Rows from block 6 of a small class-conditioned image flow-matching model, named by matrix and row number. Rows with one number within an expert belong to one neuron, the router's apart. Each number is 128 + 32 x the weight over its row's rms, rounded and kept within 0 to 255. All counts start at 0. Numbers have three digits each.
Before each expert's rows are labels from the 100 images, of 14976 (inputs lightly noised), where the router gives the expert most weight on average: "strongest on" is what is common among them. Only what is clearly more common there than usual is listed. The data: telescope images of galaxies (Galaxy Zoo DECaLS). In brackets: how many of the 100.
# router: router (model.blocks.6.mlp.router.weight, 32x160, trained with AdamW), inputs 0-79
# up: expert up (model.blocks.6.mlp.up, 32x160x160), inputs 0-79
# down: expert down (model.blocks.6.mlp.down, 32x160x160, transposed), outputs 0-79

# expert 14
strongest on: roundness: round (42)
router.14:102100171149125166173111164104127151103064119159191084087063147123103109125168139155086136137102130101131095115132172137155124130145112068081141169143119188129181139095121167160136086144094122151132122120072143107172176163133127086101126098
up.0:162123133141182154136153108174162119088154064116152089016130141153125129075094108117164104119117093150135131114142090137157101133128122158124159096088077117122116170149101111147081103079159079109181142138189071119130098144079162163131159130
down.0:099178124145083104098137148134164172211167111136104108121145168091158154120158144075101120107084122165154081095186108099126178117189149087142132110112123113131150100099173101133128109097160116134098122143151158133178144102145094107093132182
up.1:094088051117107147171190161111152063114182112152211118080152122131133122128156144171143152133135115107130114105151168141197050145151202107150049103160115114170183138135184091110096057081118121167157153145136080122152158109181115117156161140
down.1:153095116088147109103087184087098111165122140108095128174150108154076157158130155150077128121067114122189110152154136088154115092183066095101143147144145137154125137180177131090084156128120090142095127113128186148081096103071100167125126109
up.2:153114116064077037116145100135111154120075183136175139109126147152131101025132147123148100124126077108070113178146182126127102114111145147182172209097075155121160144175157120106077165089154136218108135152125083097130148095154089125147121119
down.2:181179156138099155198157127146115116147174115148081103075092118119196114190161160139070100141150151147112104105125092153126106148098197100099144091137212151135141094105149136139155153130163178060147131142128187098084118192166125169089157142
up.3:125100115128162101171055171084125091079120140155129182172101147156113097149143092120122147133149088150152163107099092140191088109086138087115128117142169093094135153163139134105084092091118102145094090132105098108130236159182147090109147026
down.3:139126168094164137068139105102098108166126121102148121071073148083124223153112118189107056151208143157106136157146164149142094132147132131121090145126132109099118140127124148162141068170172185137160211066128120186170038152093122133152101129
up.4:165148149189188113138169131137155128079156073096122120149163186124168103140133087110142102137167099117174140105046127096129079104205199093122110086117150114152153113180098106136199128093130093087180152135165174161173124072152141114138136165
down.4:131190131181175105076129237109129177142158195185144196115164142165105098071119143109087121150134104138120144152098101132134112127098106100142135073108186183152105121133095132087089186121148122078134140178144076100140094133093119133121132099
up.5:214140123126115140100149163140154195147103095130092128146189150080137162117144129161140128097154117163208179132156195122149126132064094091114142121098149156158174094158117145183093108161117143103073160108169093047173116167114174119124176070
down.5:125115109089159114169151094127112169084149190110111086079106144157155124133161091126137154095127147126068146096136106128180121175103161114163156139111168096140118101159126157087115137150097145179198114127135092223065124144178055185183065076
up.6:119155183161104120147194137138103121146110146128173176067123168082137179089121137112076092132095131158092137130124111149171087123089078107134187103135151165158145148123157138113125150096073094051116092149172159085148144136105178180089160071
down.6:162092133156122166149141128077186120109118217135105137143126164177090122138098085138127187081121105179165123106156098107163157101187156097084109117093117188122123125101126123196122132087127109172117147164114116121145088075118115138169136095
up.7:110090186175126140126115065124152100159140069112153097111157089150122171141150086075115136173045173095171165189137139094150131130125106182167164131151100110181117140122127099129153125147195144103092104107153140121106153138134148132199132181
down.7:165125098110051140125144145161103174135131126150160167205113153082109131136081167146092152142156194157111178095094118165183124099108155104141139140111112047116114111082153154176187129140113139118154139123134111075119121161108134143045169143
up.8:166137129104162136157169182184112158117163105110145141121155121117107188163084124106075142118090087099101122065125154106156157119127145111126124197107132122070114180093120109118074192118180107093125159136113155164157151160108147163155128089
down.8:095119112123157095107123161062168078104141117135178147121106149173162108115114116124111125084147081079120178147205118119118177135095175108158133170098118184151141132144093155111151101219181131103081104129178148111089089166130120177209149172
up.9:096137128139130076136092121122105105099146107122131138107115133099159171109163066080096153148093121130125121151126110133127134173106133134166118152203162132168157139182124069113091135100137115085144136112107118167056129145123047104081157116
down.9:156097099134088187132122134106113117167157127074087131152139123116090071166112137163122104110153168151100096131113116128180174107073104106171092136146038130105113098141095130179185153099102107175134170129088111121111153085060110111110147136
up.10:127061134164146152144111171175087135138082111156102123101114154108158107088123128112149143192139142062147110139138122108139177083097128150182062135088120146175141109152038149105091124103078146096095088160127088135170132142106108156073106136
down.10:169160121143068150090101070099155138086146082160106139159101176121090128141150132146154098112167101134084064160133154169164151148162135176109117120117173130142089161125120127191126088177145144184163122101116117120084105167165185105123144155
up.11:052134078124139127101198108183073086065095114102142181099094106131126148139145141147100097129090096095156131208149110117159125138141141121132189095169166093184110105107125153121107136093074123167169159163174074123111128169131155120116158113
down.11:091142116073093123169168151136133166129147170118121143128197157121106121111091092163152100106164137126133158123083129186121141148140115124114171080136079131097108115199079128147160161158098094119160146151154145153144091096108158108027106160
up.12:205098167149125131131151078122136185082133151077138096113138167132105067143172114108094142132177133108135196137150178159111165059143141152131114125136107160075157147174168158108106150114103119120134178157102047157130130139091157074108161103
down.12:117149192113131103098105132124117103124156158101143143115151128111107090131160169111235112119146082105105176146090134164123106115171046118116079089136169138190162165117073130177167124170186119146186162152146143158118109136146093121144084136
up.13:149114166093139078111130129153155138085152126135082147103140102133125126076123117163145138121129116182138122115184133184187177154099120113181140069145084119125129147130148106048129172133177139095154144103147210108120135133108163153115137108
down.13:186154125163099158156106163147085122119132100096154126142154166140079122135141146082127139170153123118125175163097178121202104177114087134143132101096166157134105111152155148133119173134068115124125128088168116094117103134203113131156132204
up.14:148136164148111118083111124090184161138117150135198117050130107103125132128088054187180119099148143165113088124114086141120119101157099095129073087021162108070121133144153115095136127111139110101157120110111112120071174138114149160127131080
down.14:090099096130142148162181157083142122143092087129143095137108118149203141166123153117087140114109070114166073156202150076111154131070058151134119043125151107150094151161126099169100056189162117138128162148159138050081145086091112085181151153
up.15:090122168152193059058064112158093133192098214143120099093112085138128145104097053113143090170140138115112089161143145107101098101184125139120161078092115091176085132132159103125094085081070111138142139149124138105150067105112160078121149092
down.15:109159133099114196102153097184168105111095081180111132109154109125156118136118096125171106094164125163198117157131126167126139149073095105096083170143129103097153059128113116155139154095161181167154112119120111144112214086115110133085084126
up.16:154147124107151145100222108076095100165142072151083134026090065145089122190104142141091084137140080120108197120066079064144172131120097168054133084189126124119143097166129148107102177112108092093127128034065119149147110124106099138104127130
down.16:094197102172102063121118118168082140131136141154110103128144135161099141086101108108173128100177123142153105170142114126124140125126075125115125175072141127152138128096117116101107171145130142157172160146155177081148133118178143091132172100
up.17:124175134122124161144126160111177068097182086118140154066082162128195179125131110191096158200141090101120099153103118131123126124166116186118142161195114144210141152085127083074103141138161143090164099167128111158145147136162163063100089047
down.17:091161168120091076121139147119089177189203188137141112158149097106113094159161102140104129110101126154101102098131126146185195137136114167118134187072109137108206120156131113138130149112117118128188109108164136113099158158136074109144123189
up.18:111169131124112131040097161194114100084121104139143065184081117094111152098172089083152088101042144114167150141142110156180096081170159093128131121163184119150119125109123141113151063095112118105160108108124130104098085100139131136122125168
down.18:108133080152100102147188123124116136137193177068107131164129069125129084116087155136126154189172152114124097095193084098091096168147157142162150140116130142134114155142152129155128112093144101137148104165131124119121115102082126117152220099

# expert 15
strongest on: shape: star or artifact (31)
router.15:137140149099120204097157145096176156210081083091137153070119113140110146149162148092085122170136128127128094139119059106051169164159122160163141153148134148113103136156142127125132093104157193100146173116089117175167141192113118087101118151
up.0:116143114177062178083147117127166089111112114128122149078102144089171089121177084155199106125140172119074101098118162122136077157133154124176133166175123135117126128113154091198107144087116126173091181093181076186095126169142144145142111084
down.0:106128178171161108186123099155124193055149146152098090172144145093105126076107085148119113144126145129080167098097108184113134163075157112131139110175075143170132163143098153161091166139136118139177112145117088112105115110153152135087118142
up.1:063099170128077151142136124127159125070126085152094146060146089164125165113114115150141165079165114155195092143189105062164131152157161129183153119109197153083105149099160058160151136143122102100158122105100129163122136129176143134116108145
down.1:136132088139126150137103144092158082101163097133137148195134185123131121128122138081145124136138148129123207153121113123160139076161137172107102092161123073156083096154193135118092150152146164177124177145122104162088178148206060088077154177
up.2:086147126135144170124111071092123125125117081151107138141150142149120117168109119079085117099163137129102145109111134132176203166111054121092106043123105159090147132130104162135100147127080101071102099167118138128157125136161109071158112204
down.2:151139099096085124149162122159135111126140138115099132066133156099135146076109159152209130106025098072113114094094132099142116082165146090140159182109072169146104185117162167123147148146127182136144074140146104110116052129150167056150148145
up.3:144135128184079168145155131096214145102069172111145124185152132071177160181183114161135156088100099142174164138114138150144161148116165114055118128138109092147170111083134132120122155124174111069107122100120089090077063086081130081153210120
down.3:157162105119143133118138127160120101148159173090106101110093178088087132103109112101072143113165097158117083163183143111087125136125157130049129102079108177159125119118075140087118136089105134152137137169090191127161106121175144116111114147
up.4:154076137188154150158100127125132134142088108164183101088187120113128136146101056088074204139121147116198100052119110171076134111118138153156095066110096092136096069156116101125104177084122083124171124135122143113093132177137196164115070103
down.4:098182179132131168121106086113091157182162135143078148090182089173123055091124139152165147158102174136136123116082116117078146159145119118090154101157150142073103190146154141125117159123100159138064128104130022163161161153104111133108127066
up.5:160182082148116098133141091139144155112127200121169194120123144175212134181149130206127128183218112096167134097126129111202111135128078145170144144120184110070156154114183176110125131087130082134112176127102117137138112156140155132119120150
down.5:122116155117120157114144083139140111160148162130135141089126085116112096143117093115133095080042151150096090104199103130118150200152125105123096125122108100108164135197125170195127151158114138147106174110153147163164108162083000117091114093
up.6:086166172157144117156142173120063139123164113105104102062132192166059159068120108088115131100101126123139155118145134116116097117125137094110113150179109134128104128113124102132131165097136195140132105123166183141112149144174113068144116113
down.6:117171139105136139125121115104127143112139106108139157131100118114180182086134072159130104157157095125116132127124136105155118077105166110141149063123116097037131104091169170097111125167103107161156117140141048098130176101105099129092158091
up.7:131140140163104073127162064132124101111113100181171122099120135072157132187149093126166128113169092135182141081158104127183189155096089154097113167120121110145145103122098141155146127080141124106151108144081135137063135095107075124132096136
down.7:087127189112121182155133106117111120155193117101126185121089125094075107110151126154138119089118106160074156166083116143051097140128149186116118106166082149096116097148158152125091167121084166150141124096138157109120169195129127057123140109
up.8:110152114051075139111105155092170140060035156074154168132129154096155110112180130100199093161223140085116088156104149108153173121112140100115126208120132083147145100091130133138132106144134069047099162125144080107118098175111124144153119081
down.8:111122163184193133149099126128096154117129198088054099163098086078132134172075172105118158149102078128092199117135140066091125144169106091146083086178091074139085121133107098172109154109124131162082084132086148124161113147151091126096081154
up.9:129121116187184117099117134108188089170150139097107142116136193147084116123132061062092073128080118108147115117069126141131111152118143125077181131156172121099119099181083122188128107074170091099132115119112097188108114129197132143170179118
down.9:146165126109161129119177105150103059081084142146173074117172109098065079148079176128088145155114178130147209183153152100084110083096210138139083096055107055072124192122129108101183111186150142117129167105113090103152156113115151123090086128
up.10:070130101115124134175147135149114137151157112166138121092095157078087132135082182095161101037164121092151102155120174126100131109083147114091173143182093082104149065130174087089142188141145099113157158203082116095097150121142131132103137121
down.10:213074152131140156125149112114095161087155172106130128155188146125129104091147172084105131195094098115126079083126119129164107120173139141163130155092162149104138112179064112131182080085125119122150044126125087095135164116105122107127158154
up.11:182158156137115140166145115094134171141160132045156153150093090117069122144139155099091118148117126090125113070118137149105179160148133168094127106135117174160099121106134141112137147047161088146051093101175096123098172128112060089128167099
down.11:114134115166093099094186144071177109164148145143116085110103129117144137122101122185171153149132141135123130139136096164129109113069149092138146167168092090140160169116109153148129107164139078146131140169114120082127073155095147113067072203
up.12:104081085100138102133167126134097162145149133086135166143076125066135138115124184111162109165095084160109136165142161129174115131097192121109150095138178126121136131097150152077047142065165133141180115142112146155172109100141106099125163137
down.12:148136107163135177108109136131084104103169113234128089049145105167082112151192151137113116112120122109076102165149049096224155123157108162082124187094111150112149166143104060143131138132119119115139154072131096105104193144130157141159162119
up.13:131169139156141106162129122138106085118111136151142123066125198147153164096059126159160118085106143064139060117095154095039151150184092134110128128090179134166116110086143119097100165148136171071121132121144094164099146120123123181134134103
down.13:096158134159092079141163184074168119147140180081045099046116086101085093113168121176137151188129080124099209089126113118159045124069116147123090192082124139126160094146102100101133124127177094176140097177117125148105109154111159127128160148
up.14:173174097094151119144177113169139081153165097132178127084064151125111112180156149056107123159096081135117106114156106125167136140081188176084131103133199130123149127170097124124038115132063101130044162164174153130125120076167080137127107072
down.14:144104170134078048127171128067122098113202104136142108085151165171116156114138113107141112090103165129128144167159118121136153119103163125096154163113105075101110108098150095160078052110150143116135149142133144073096097149107192143141042166
up.15:132149118087117129125159087152108109132078142140146118096156086108144147159155092074114084128104090092139083180135141144125193097134131086151133213093155166150122075064214109129120122155112115068154179126091169185176185148124147189121096106
down.15:135165117127130147124169156086105096111193119116109128120085149168158128100136164167148207133141121093107181107135160082103091190110127102123083125143059118105193112107115167109090141164177095115117106011161159187122137153113148093123165223
up.16:168117123124047093122108157137100163126140137123157172064146096135097163143153102139122117171164121153123102132133132088150166103143139100176192128148066121175102115088182140100160119157098121105164126066118149137160180163144100108098104145
down.16:058178146158091145131118084103111177071098167122161152082155094116119117145155113133130062156129163175111167135074139068089113163127126149103094149164115113181100121151144173181131145143152129140122066142154091168110146067115108184143091145
up.17:143149153104147140120165121128104137116146151101115170076121080104127109114109106103099155045179124154113192108080109110151170056122154124147068171116170120075097141068154130140134116109137089125165112143166163169128121119127196121135089067
down.17:085145146104134093159111137125144137118173107119112097117172147121075097098150108179159114162092107096128099179143092148154179190083179132185129202124078118148136090184107144138178115078126137110117090106146157166104191170141151111175142188
up.18:211069085168164117103132136117091136131095067085120160067152142123075131122119083088096098106093166147172140134084172158135082129126200070113106135051142085139115107128121149110158167101113119122125163157104142161175155164116186120094109133
down.18:088124146130099132188165160116150125095144112171137103106126164185105081100150093166082134146116123114102075123135124112117174109091121195157108103148153091097164149076135128069136155180205143098201101135136126119133164096093145106205158099

# expert 23
strongest on: roundness: round (52)
router.23:162101166099109185111104172150115185122078117224097132138132130117105106136147111187089165134125105174103101171128130106047197112117094134138109133182218136120109180118151142148099133108145107117104131063067091093164141156142164155093146153
up.0:165158116168125138206102129125147123074084189145151131112104163141131100091113130120090131140111175150202141089152225163158138170098116155095145108097073144161109108148130100136141165157156100150157066093122155166098124187115137137192086062
down.0:106087094134103165075117123144107093204138161147115204162109096140104149116098182134101082130140040091116143103131181132116052123076121153160072127135137146096130130143142099115128153150143085108162072154089128128084064135162117160126145081
up.1:133124111151072130195143140164124161172153178144099163097158152111088061095068094107094139129101156152129151207110150157183134107078166149123139151140122173112165041154122122103129132131117144159179144136143118151128073134126135141167124119
down.1:132139129107151183155083099109131085142201187172126141119022132126128169141166155138148112122196151106077163132088097107144104134169102110117109126104113151091120187152156151096089170143135096119088121109116118172165118135157139187153080091
up.2:130108142121108061137163174136118150159089114133098163091161090150157082216125101103160152152130170163091157096058137153160114156134093097100107098144152143156181134145192124140204114141138169177212094121108108079121113142173123154098148093
down.2:125118132132172143140173144144125091146133124042160113157138142138142128119166097176165079131149130087127068124130138083077135099133153177163122159103180084150173205161165087095085183171153115106092172081152063107139110160202198112214140115
up.3:145103133109135127077112088108189170119146169092166083179151128175143086157192113131175094216127129127105093101086123097116116100146078133164100138107062133166148124142181080114123180170126156139081131096123149102156119200102187121126105170
down.3:106087135140111179151129141110139126132114098109078144101123097155110142149139180097088112093116061110153162158175131147107124090124114170103137138112133180076169135103093136148107157145155107061163042144156133104132142126139154159162113109
up.4:099172097147100036118149172178151078125123186109083132128127099160128138169129146078137123118133187089088082161118188201090160124118137093069167149110139134127126072148216121117140141166124068137188114135096111070149103098122135131174163108
down.4:053154120133160095101144109155147118178120147156190115127142220088138083095150045184135124090147182170148088136172153106107169121107172121124038115128125123110117141157122161136136100136172167112120099145163088084125084134122159099104123100
up.5:108141163149156180105149154107134168055127114113101101120082115149119162158090202115069106163126125124158108167084143093129159175098176082118135102105169130170093081074110140117169091146169126151157093085146083116121118142099117177134153120
down.5:128108133170122103187097061122162149082129099175118176089170120193117158126136141118147175142108105136100152056091111140052140124116095112121108107119143116102101096177121135085176146151097126148074131112148197119157180146146127148148106095
up.6:139134078115118116154161147074148073110124134111112154124080156097110148135095166104096124116152170106157145140119160067180119195206146151098142120101114138120115044133135129150176140121110159126040179098097141051112032136073129117153112108
down.6:172095159127166168144108085135128159069104187050184134100143140155145176089149103130116123060080133124120101129160107141179182116081120057106176141128105141113130123157127139070167098168131178122170112130124133137179158108067140150185126103
up.7:111155142107065145064197131161156099132128151139096162140110153137136115098085099128142143088165142143162098163118083146115089096036138098119142144098107160123167167199175159121107121126130154063137110134051134100116132102134126142133084120
down.7:090082117170152179123211138088143073180179140074123090097104097098159213136115125131117118084155146131141123155131131122130150113108152122134130155106135098144088143131177102087116140080150129112102116118129140135095119153115162113086136130
up.8:127117135089154089156052095143095084160137151124099099072157152131143097075115117128117130067131137113125181120116113093130086153104152129145141102079108123106127107192119104173184152125107149119105175071104113128093160136125159063095136105
down.8:127147161115151178154112061091072151097124125139153133149125104103180142081159208108130136087135120184098084135130143143181170123174109131176155131059092148111121155207175138123117123090097091131141174149124164162170149122137116147116125102
up.9:115087133113146073189118188124175073136089118135053158105111118125158191059182113129135128079088130108077090139131193150232095157128123126118085124110107089154131138113101115106183145133169133155126126142159137125121085130130155097130126184
down.9:119090114154100136090121178149104147086096166100116106194125168080133108177131114176109150152147184119079148139177116086144143127164140131114121144129154117142157134168133130167116072084137102137122104146103168181126124127134195165148156066
up.10:178145149099093105100096126158139195173081104194147130082115103145070130156186134104097082149184121143135172084114132142112058057147138119129081190119104093153143128180095167123112085160186141128129085136134135110143165145162080117164107135
down.10:131182099135073103106115084091087133162119151121151101121142106092072155186114144085126183117165162102119147168138078100136108139107147112132131166153114113117155160033172113178189132103129188182104119119138136088111089124120145138077103125
up.11:144138061177108062106169134122114152157083126143138086122139156148082146124134134126154037143136198181165139103124136109198172121152161097109183124101112149136137131123140077122172141173057171105158103102112134168124103117128150099071159125
down.11:157075104120104093149084129096126188080110166134190131142138158110112112137135101210074134108099163120151108131208147112090079139142143160143170167103158150087125157136192154134120132199144130120092119082131162107190131137086086110174121105
up.12:149118152098102112092159091164121109094082094127140125079082096147082151157145127109154131107172194170127169162146135173193154173128111168120125131167147063102148098100154132168137150092096108122151129128067091108083233137163152186097146116
down.12:109112134135090083188085082125158150145171130124177149116111137189141124068152132204149092118113179149143121175128116070101151107096143083188149156134128118135205144116140137105122090150134095106077121128111139169080099090109136118193096108
up.13:111123081111063113100098183120116143128157118089091156140076099129096126127128153101115129143138116125098129135136122133107107179093146081148133126115134151095169087104146162162054168099172155126133110175077160130135166123123126130108172101
down.13:121147163157127091234197079081143124122111113163106085120100107080149185114140076105146148093138134170168127117162197091197129126140157127107111170178215084211129149123102145152149128169153101141160091096147111150104137158120098104089175145
up.14:107104185131094109098167074148172124117050168185086116110114111145136112106132116145167135137109114150123105137145099097190125132136146108159132088180052080108142084152173125119177108149171162200133127138102115101164186113116130138126109149
down.14:144132107131027156073108158127114138163173137122147136113211170145170101158118089088111123140146151104152146154127140133069161118144162078140109211090149123104113143124150139167120127164136071102138144061117098096108141161115118121079088118
up.15:110125144151099137108105137128115054106116150143112165155181065156152056110131145121125076180109153150156110131163152100197126166136128123109190151079108145162105143131082135104041158104160118100118170150112158122144098127099140138132144160
down.15:170123132123192121186168178114120152191133150166132095205090108112076129109142163153099127093131165090085094080119174071070142085142080126107154130089096120105082136130142089122120132162051143109086083154155130144102127094088093075147133076
up.16:151124124112095075080140099134145072184149121136126072094129103127153150090100119114105138146110112114149177187113074167122089144133231092145104098102184107119145072105170175062123128079140172108110146095145095162123105125170133095121068126
down.16:136140153192157146170113157200142183084133161123086211099123157058113140133158162111173120153090132135154081157098133130134113192141078148141177139141099141176123153112130122124199149156089102123144126114154082200143158156145144148100072117
up.17:186087087135173090190147147092067148057152083092109159126084141091141133137177165146180118158058178102155081131080109150174141077133169165156170167098103065125127099115153107155099122085147121094125125137114065153103082179148128183136120170
down.17:062144095160078119084118141165170155126138093114136131117162154190156116113093084107126116112156114033166117126084136107124086108168102129113126090159147208179081128142148121132073188141167183166132122114106132124210070078127172140127096121
up.18:098085092123141080090152102155132130132073120126129129105146166090147123144161131111168140140124150108189078081159145133079077193132085127166096169169096115109089155124128139153113156077148140104124139130085124104101178107163121155068168158
down.18:161137139127117165185108204124143148114165124130149157141137085134162141101083091150101148132177172147122162112135114143176155111113156152136114120126097182155126121158159165135217135112135162126171103131180097100146125166176143087155094178

# expert 13
strongest on: roundness: round (83)
router.13:100101178128162179123133111089091177132098103150142111112146091192105132117150179137092145139133098100084194164128100086099108122079104130105119131102088163090126176107157123143157127149176091128137139072096103116205167199111159121072119091
up.0:183148131136095105167208183099134148203133086123151127158057186077055165086115119114147158127123081139106122124156143127154106183154133153123153107077129097083090098139082111117163098113056204139199144127095140160144102157142055140036179131
down.0:117146133122121113169087150113115112123104183167101109102120204106165137184125118148122109144095149102121144110114153063160131069116127118161120114117097127161173096137150161139121071190183087182076158161160153123086154155129137161130105123
up.1:102166069185098140158144178032134106116136102153156142104124155134152137111154127129086189167107119129142168095154145130169163110169081133116073105126129201115102056119093163113182134115126122131111123093174112056172153124162104107104125160
down.1:174132160093148073085110082090132156085097138134135131166087079117027112151110148132164119144158186133152174141154109125077129121102168135097081111137106069045074145135179081154083137140130143163117122140092058155186166129091117080147079147
up.2:148142150148140154144137155109216166098113102139150173092113099128135161122134163115143078128155156098153162140131170110192172152157165113127110097151110087110121065094076192154119144141144129124152142139083162155147117118145152157169156143
down.2:175156095140132127126086166149113128138155156122090108157112140173163146117111047141116159101134158177137136045160112067080076149127106167109107108129140149181135108187126142174153183104142106119088117123129153127134145102069073146161101119
up.3:108099119091099090105084164126073125133141143107211179128128180150120159134124038117103087060097122113092133091128113102166133139163135132122114212191124113163112163065174155068171151170097067133076114132088130129145159123118158180088162115
down.3:099096115160092168118152132157118143090100150138158102099105096166177098138119169117161123145133138140154117125139102115133138139070101167131145119110172194083124140154112183141162092131126118138084143136142114203145078115160143057136170151
up.4:176130105066085113126104166147104169137147136101111068094155048137097161081068061126129096122097180131104112072126132127141137129113144106159141122084121112200118093171121107182137093150126081090089074162150116104129124123074134123163118171
down.4:100126110202130094110100108170132113182124145122123158121108110121122113099132130146121126125109080134162125080150068115134156173123121137191118077175133101117142169159102165062157182156111122120139178123149206134079208184133155122059141152
up.5:174124102117094120084122147135142130126113082138109149131097106103133075200161109079139127153073150122118137119103103115201058073137138110175097132127153097160135106159164179113146104108128145113128158119125147163135107126127164101115175100
down.5:058129121177087153122179121076094110166162143170131169084129149160090121149074112156129104145109167118118090118133140146104171166157153134092163148137102153149105172080137125109108158109122080193134157158128165091122130130080134217130134106
up.6:093165137133095096106123126138126114107163107146125137049107163159158126107105085061134137186092153166144083136153161124206089142137133160150108094090120145118130112146117145175094147168120118092208138198152144138088221077121146183127129117
down.6:126110124180166129135112083077168126119082091111156148132054110054172080134114159144096142152121137058081133094113111113092150128090160110117062125182143151124159094136135129158130143122105068121107122096174100146133099186089132182140080125
up.7:103175121114153118102091147132144165175063117154147140101089133159150151112151086173095182140073164148109123162112161091150108151164174080163076120119192150099110086134147150088146118136110154141143109188158157165119052112122122152140144138
down.7:149148171195087100126130151088138082085080099123099128143146157128112087170075151165124100151179173157114159153089096120141166065148144099108148159095104135114145163118150175165121093155128047193104147127128114174118140124085152135049130207
up.8:135117113168112138142085144107132135146109184126106097071111104093086118115094101061093189145100127151083078137157109140165134117184158104111073097094060086149193109135098082092124151122114153081151123102173086162121075095139119129168136137
down.8:110133063139153099148137125085174106152188068166123151092127182134125134154070112135130149135113103085131149170075058136110170149101113148077118111142159152106027139123194195115084058050108118179184174141079113139135158146142111209125105155
up.9:113146125201070169112142156165118161209081133125099113114140143136106140127149134137169151085176085188155141104141086153119125130107117145153110078137118145149080120109148129126107126144095128082195078132090123152073158060168108126127165112
down.9:126133132112079138161068103173123077087150130141090115173085089127135118116118140124072108098137143122116149114132124107037129136167147132153106133158149149088158102186064121122131135101107167133109048177174122070172148193186165126139090127
up.10:124135114176169149153164123119214174057157147144155137136155206119152134084130148137154134085141097133091081133149147132146109133121053148166122062084097146150148121132165162100110115168138166134122194127117148171100126076108096164165111138
down.10:115124112099136174095111105062074114169135084117119113176121131151130119181093140106131132122120207140155166160120129138134113125157115097191112171126158124091129113155095139096090163140131137155129069071104118114120151191141137119071155159
up.11:146146141141120116112107103071132129106142144155157132058109162130091113099104128123116104117084152124165104183122079134161155082120113064094113142073111092124142144152112183099141126134073125074137142170165074113118123084056172103125084116
down.11:116125169209167143124156153149104151165120109122088115148193173160133147126127169094071140096137127103144123091051129149099087160151142105085150188173115154166120155156173133100094156153177169095124139077138160206157102178113080147158123183
up.12:175173119104110111140155171171114108150094114125125120100130140110100200180139092179163176085115172114156140118138140181148101110111093135116082058187149108128125162130109130144126134136127129170142156123084108185106095138123181068091130103
down.12:093087186166092153114141116100148149148116132176133133102093137118158103079147116102091055140092124108138142162083104121101109164187121119151152113115106108096162154107139120107159085192092127140137104212160118126135042093105165099148097157
up.13:121186156105127078146087135183145107065174186174133175105146137110119123068147097129093106131104140136181147145168137146171111156095088089156099158140117134164198174110107148141094141164082119160118102142109078142106148133101203083148153094
down.13:099095124156089105089152124140128094140074131100079119116193128106165089113136146140107183138165133142164149145079140126124137074110111104145118087085126120160114119194106140081158120096119131080087149163085141147129117212133129130160103089
up.14:099123150094138106172186153130107092154146075102062086099200131078088154126126098115079161175163130075150153186125130142153119129099108066125098148072164130085118085138146132180131118184115134166120120147184096085108106138064133186117157134
down.14:153151135124145158112098117168153133104106115125137092125101139110169109125073155203148124167089107136172057151084116107129130120120157181110167143113136113154116091145134190041158127045212050141137129100126118141126133148153112098124126111
up.15:066096161157139102087105129157087134132126155137170098101132134118115137102124126094087145167184115139172117138070115198164068128139106145119133044191180125151147127110138098171121109149090113142117126154158149143145135117158166139103155077
down.15:158140111119124055096169151125107126166095188121157109109110157074120141170143136234165094137045199099125066072092202153136178130132145126148139129183110085122115119182081122130102145153134148119083139140094111184155158087100074140159103136
up.16:099119116137111124153200128138167161128097064164148117096151151093122173134099129111145139146117179142118156100167145105151137082156164079145108098067131147120091130055162150052118160120129090138148128207115113108114084132074133128094045091
down.16:141129116164063154101069134116104076097130114080114138134087150080130107181154116110135161198113126148147093096145066096106111158127118117165082126151112143133151117128131149175199081102092186178139079167218124173171085108090121100086100161
up.17:137123149100120122121094133139095072151164173166187092139097184131142122150107124169135145117166161145088154088175206138155149123136131109183145171110112128138136127093131083133090173116151164144157121109114065126160184080108115041137115122
down.17:134117117127157165137139068147152119146117134158096119072147106178090090108154131066115134125113108107148121178099102132150079092146119147036104158164111105178141096080091139133172084127132102119107089189044138149093161162164200122172140111
up.18:140157170133068128152067124118120141085119103157098122129112108148123149111124135151120119121125110188088096139115100148198099174208119112131135116120161132149133173127102107097151087158050189130136103123102103142130140146100076157067093097
down.18:124125106100111102171161127082104112196106167155085109094126146159145161118126146141120137065147193157130169113121118126108205135094144074130131102155153144083112122105148157131053107105125128146237149156121124123104132169193077132143130145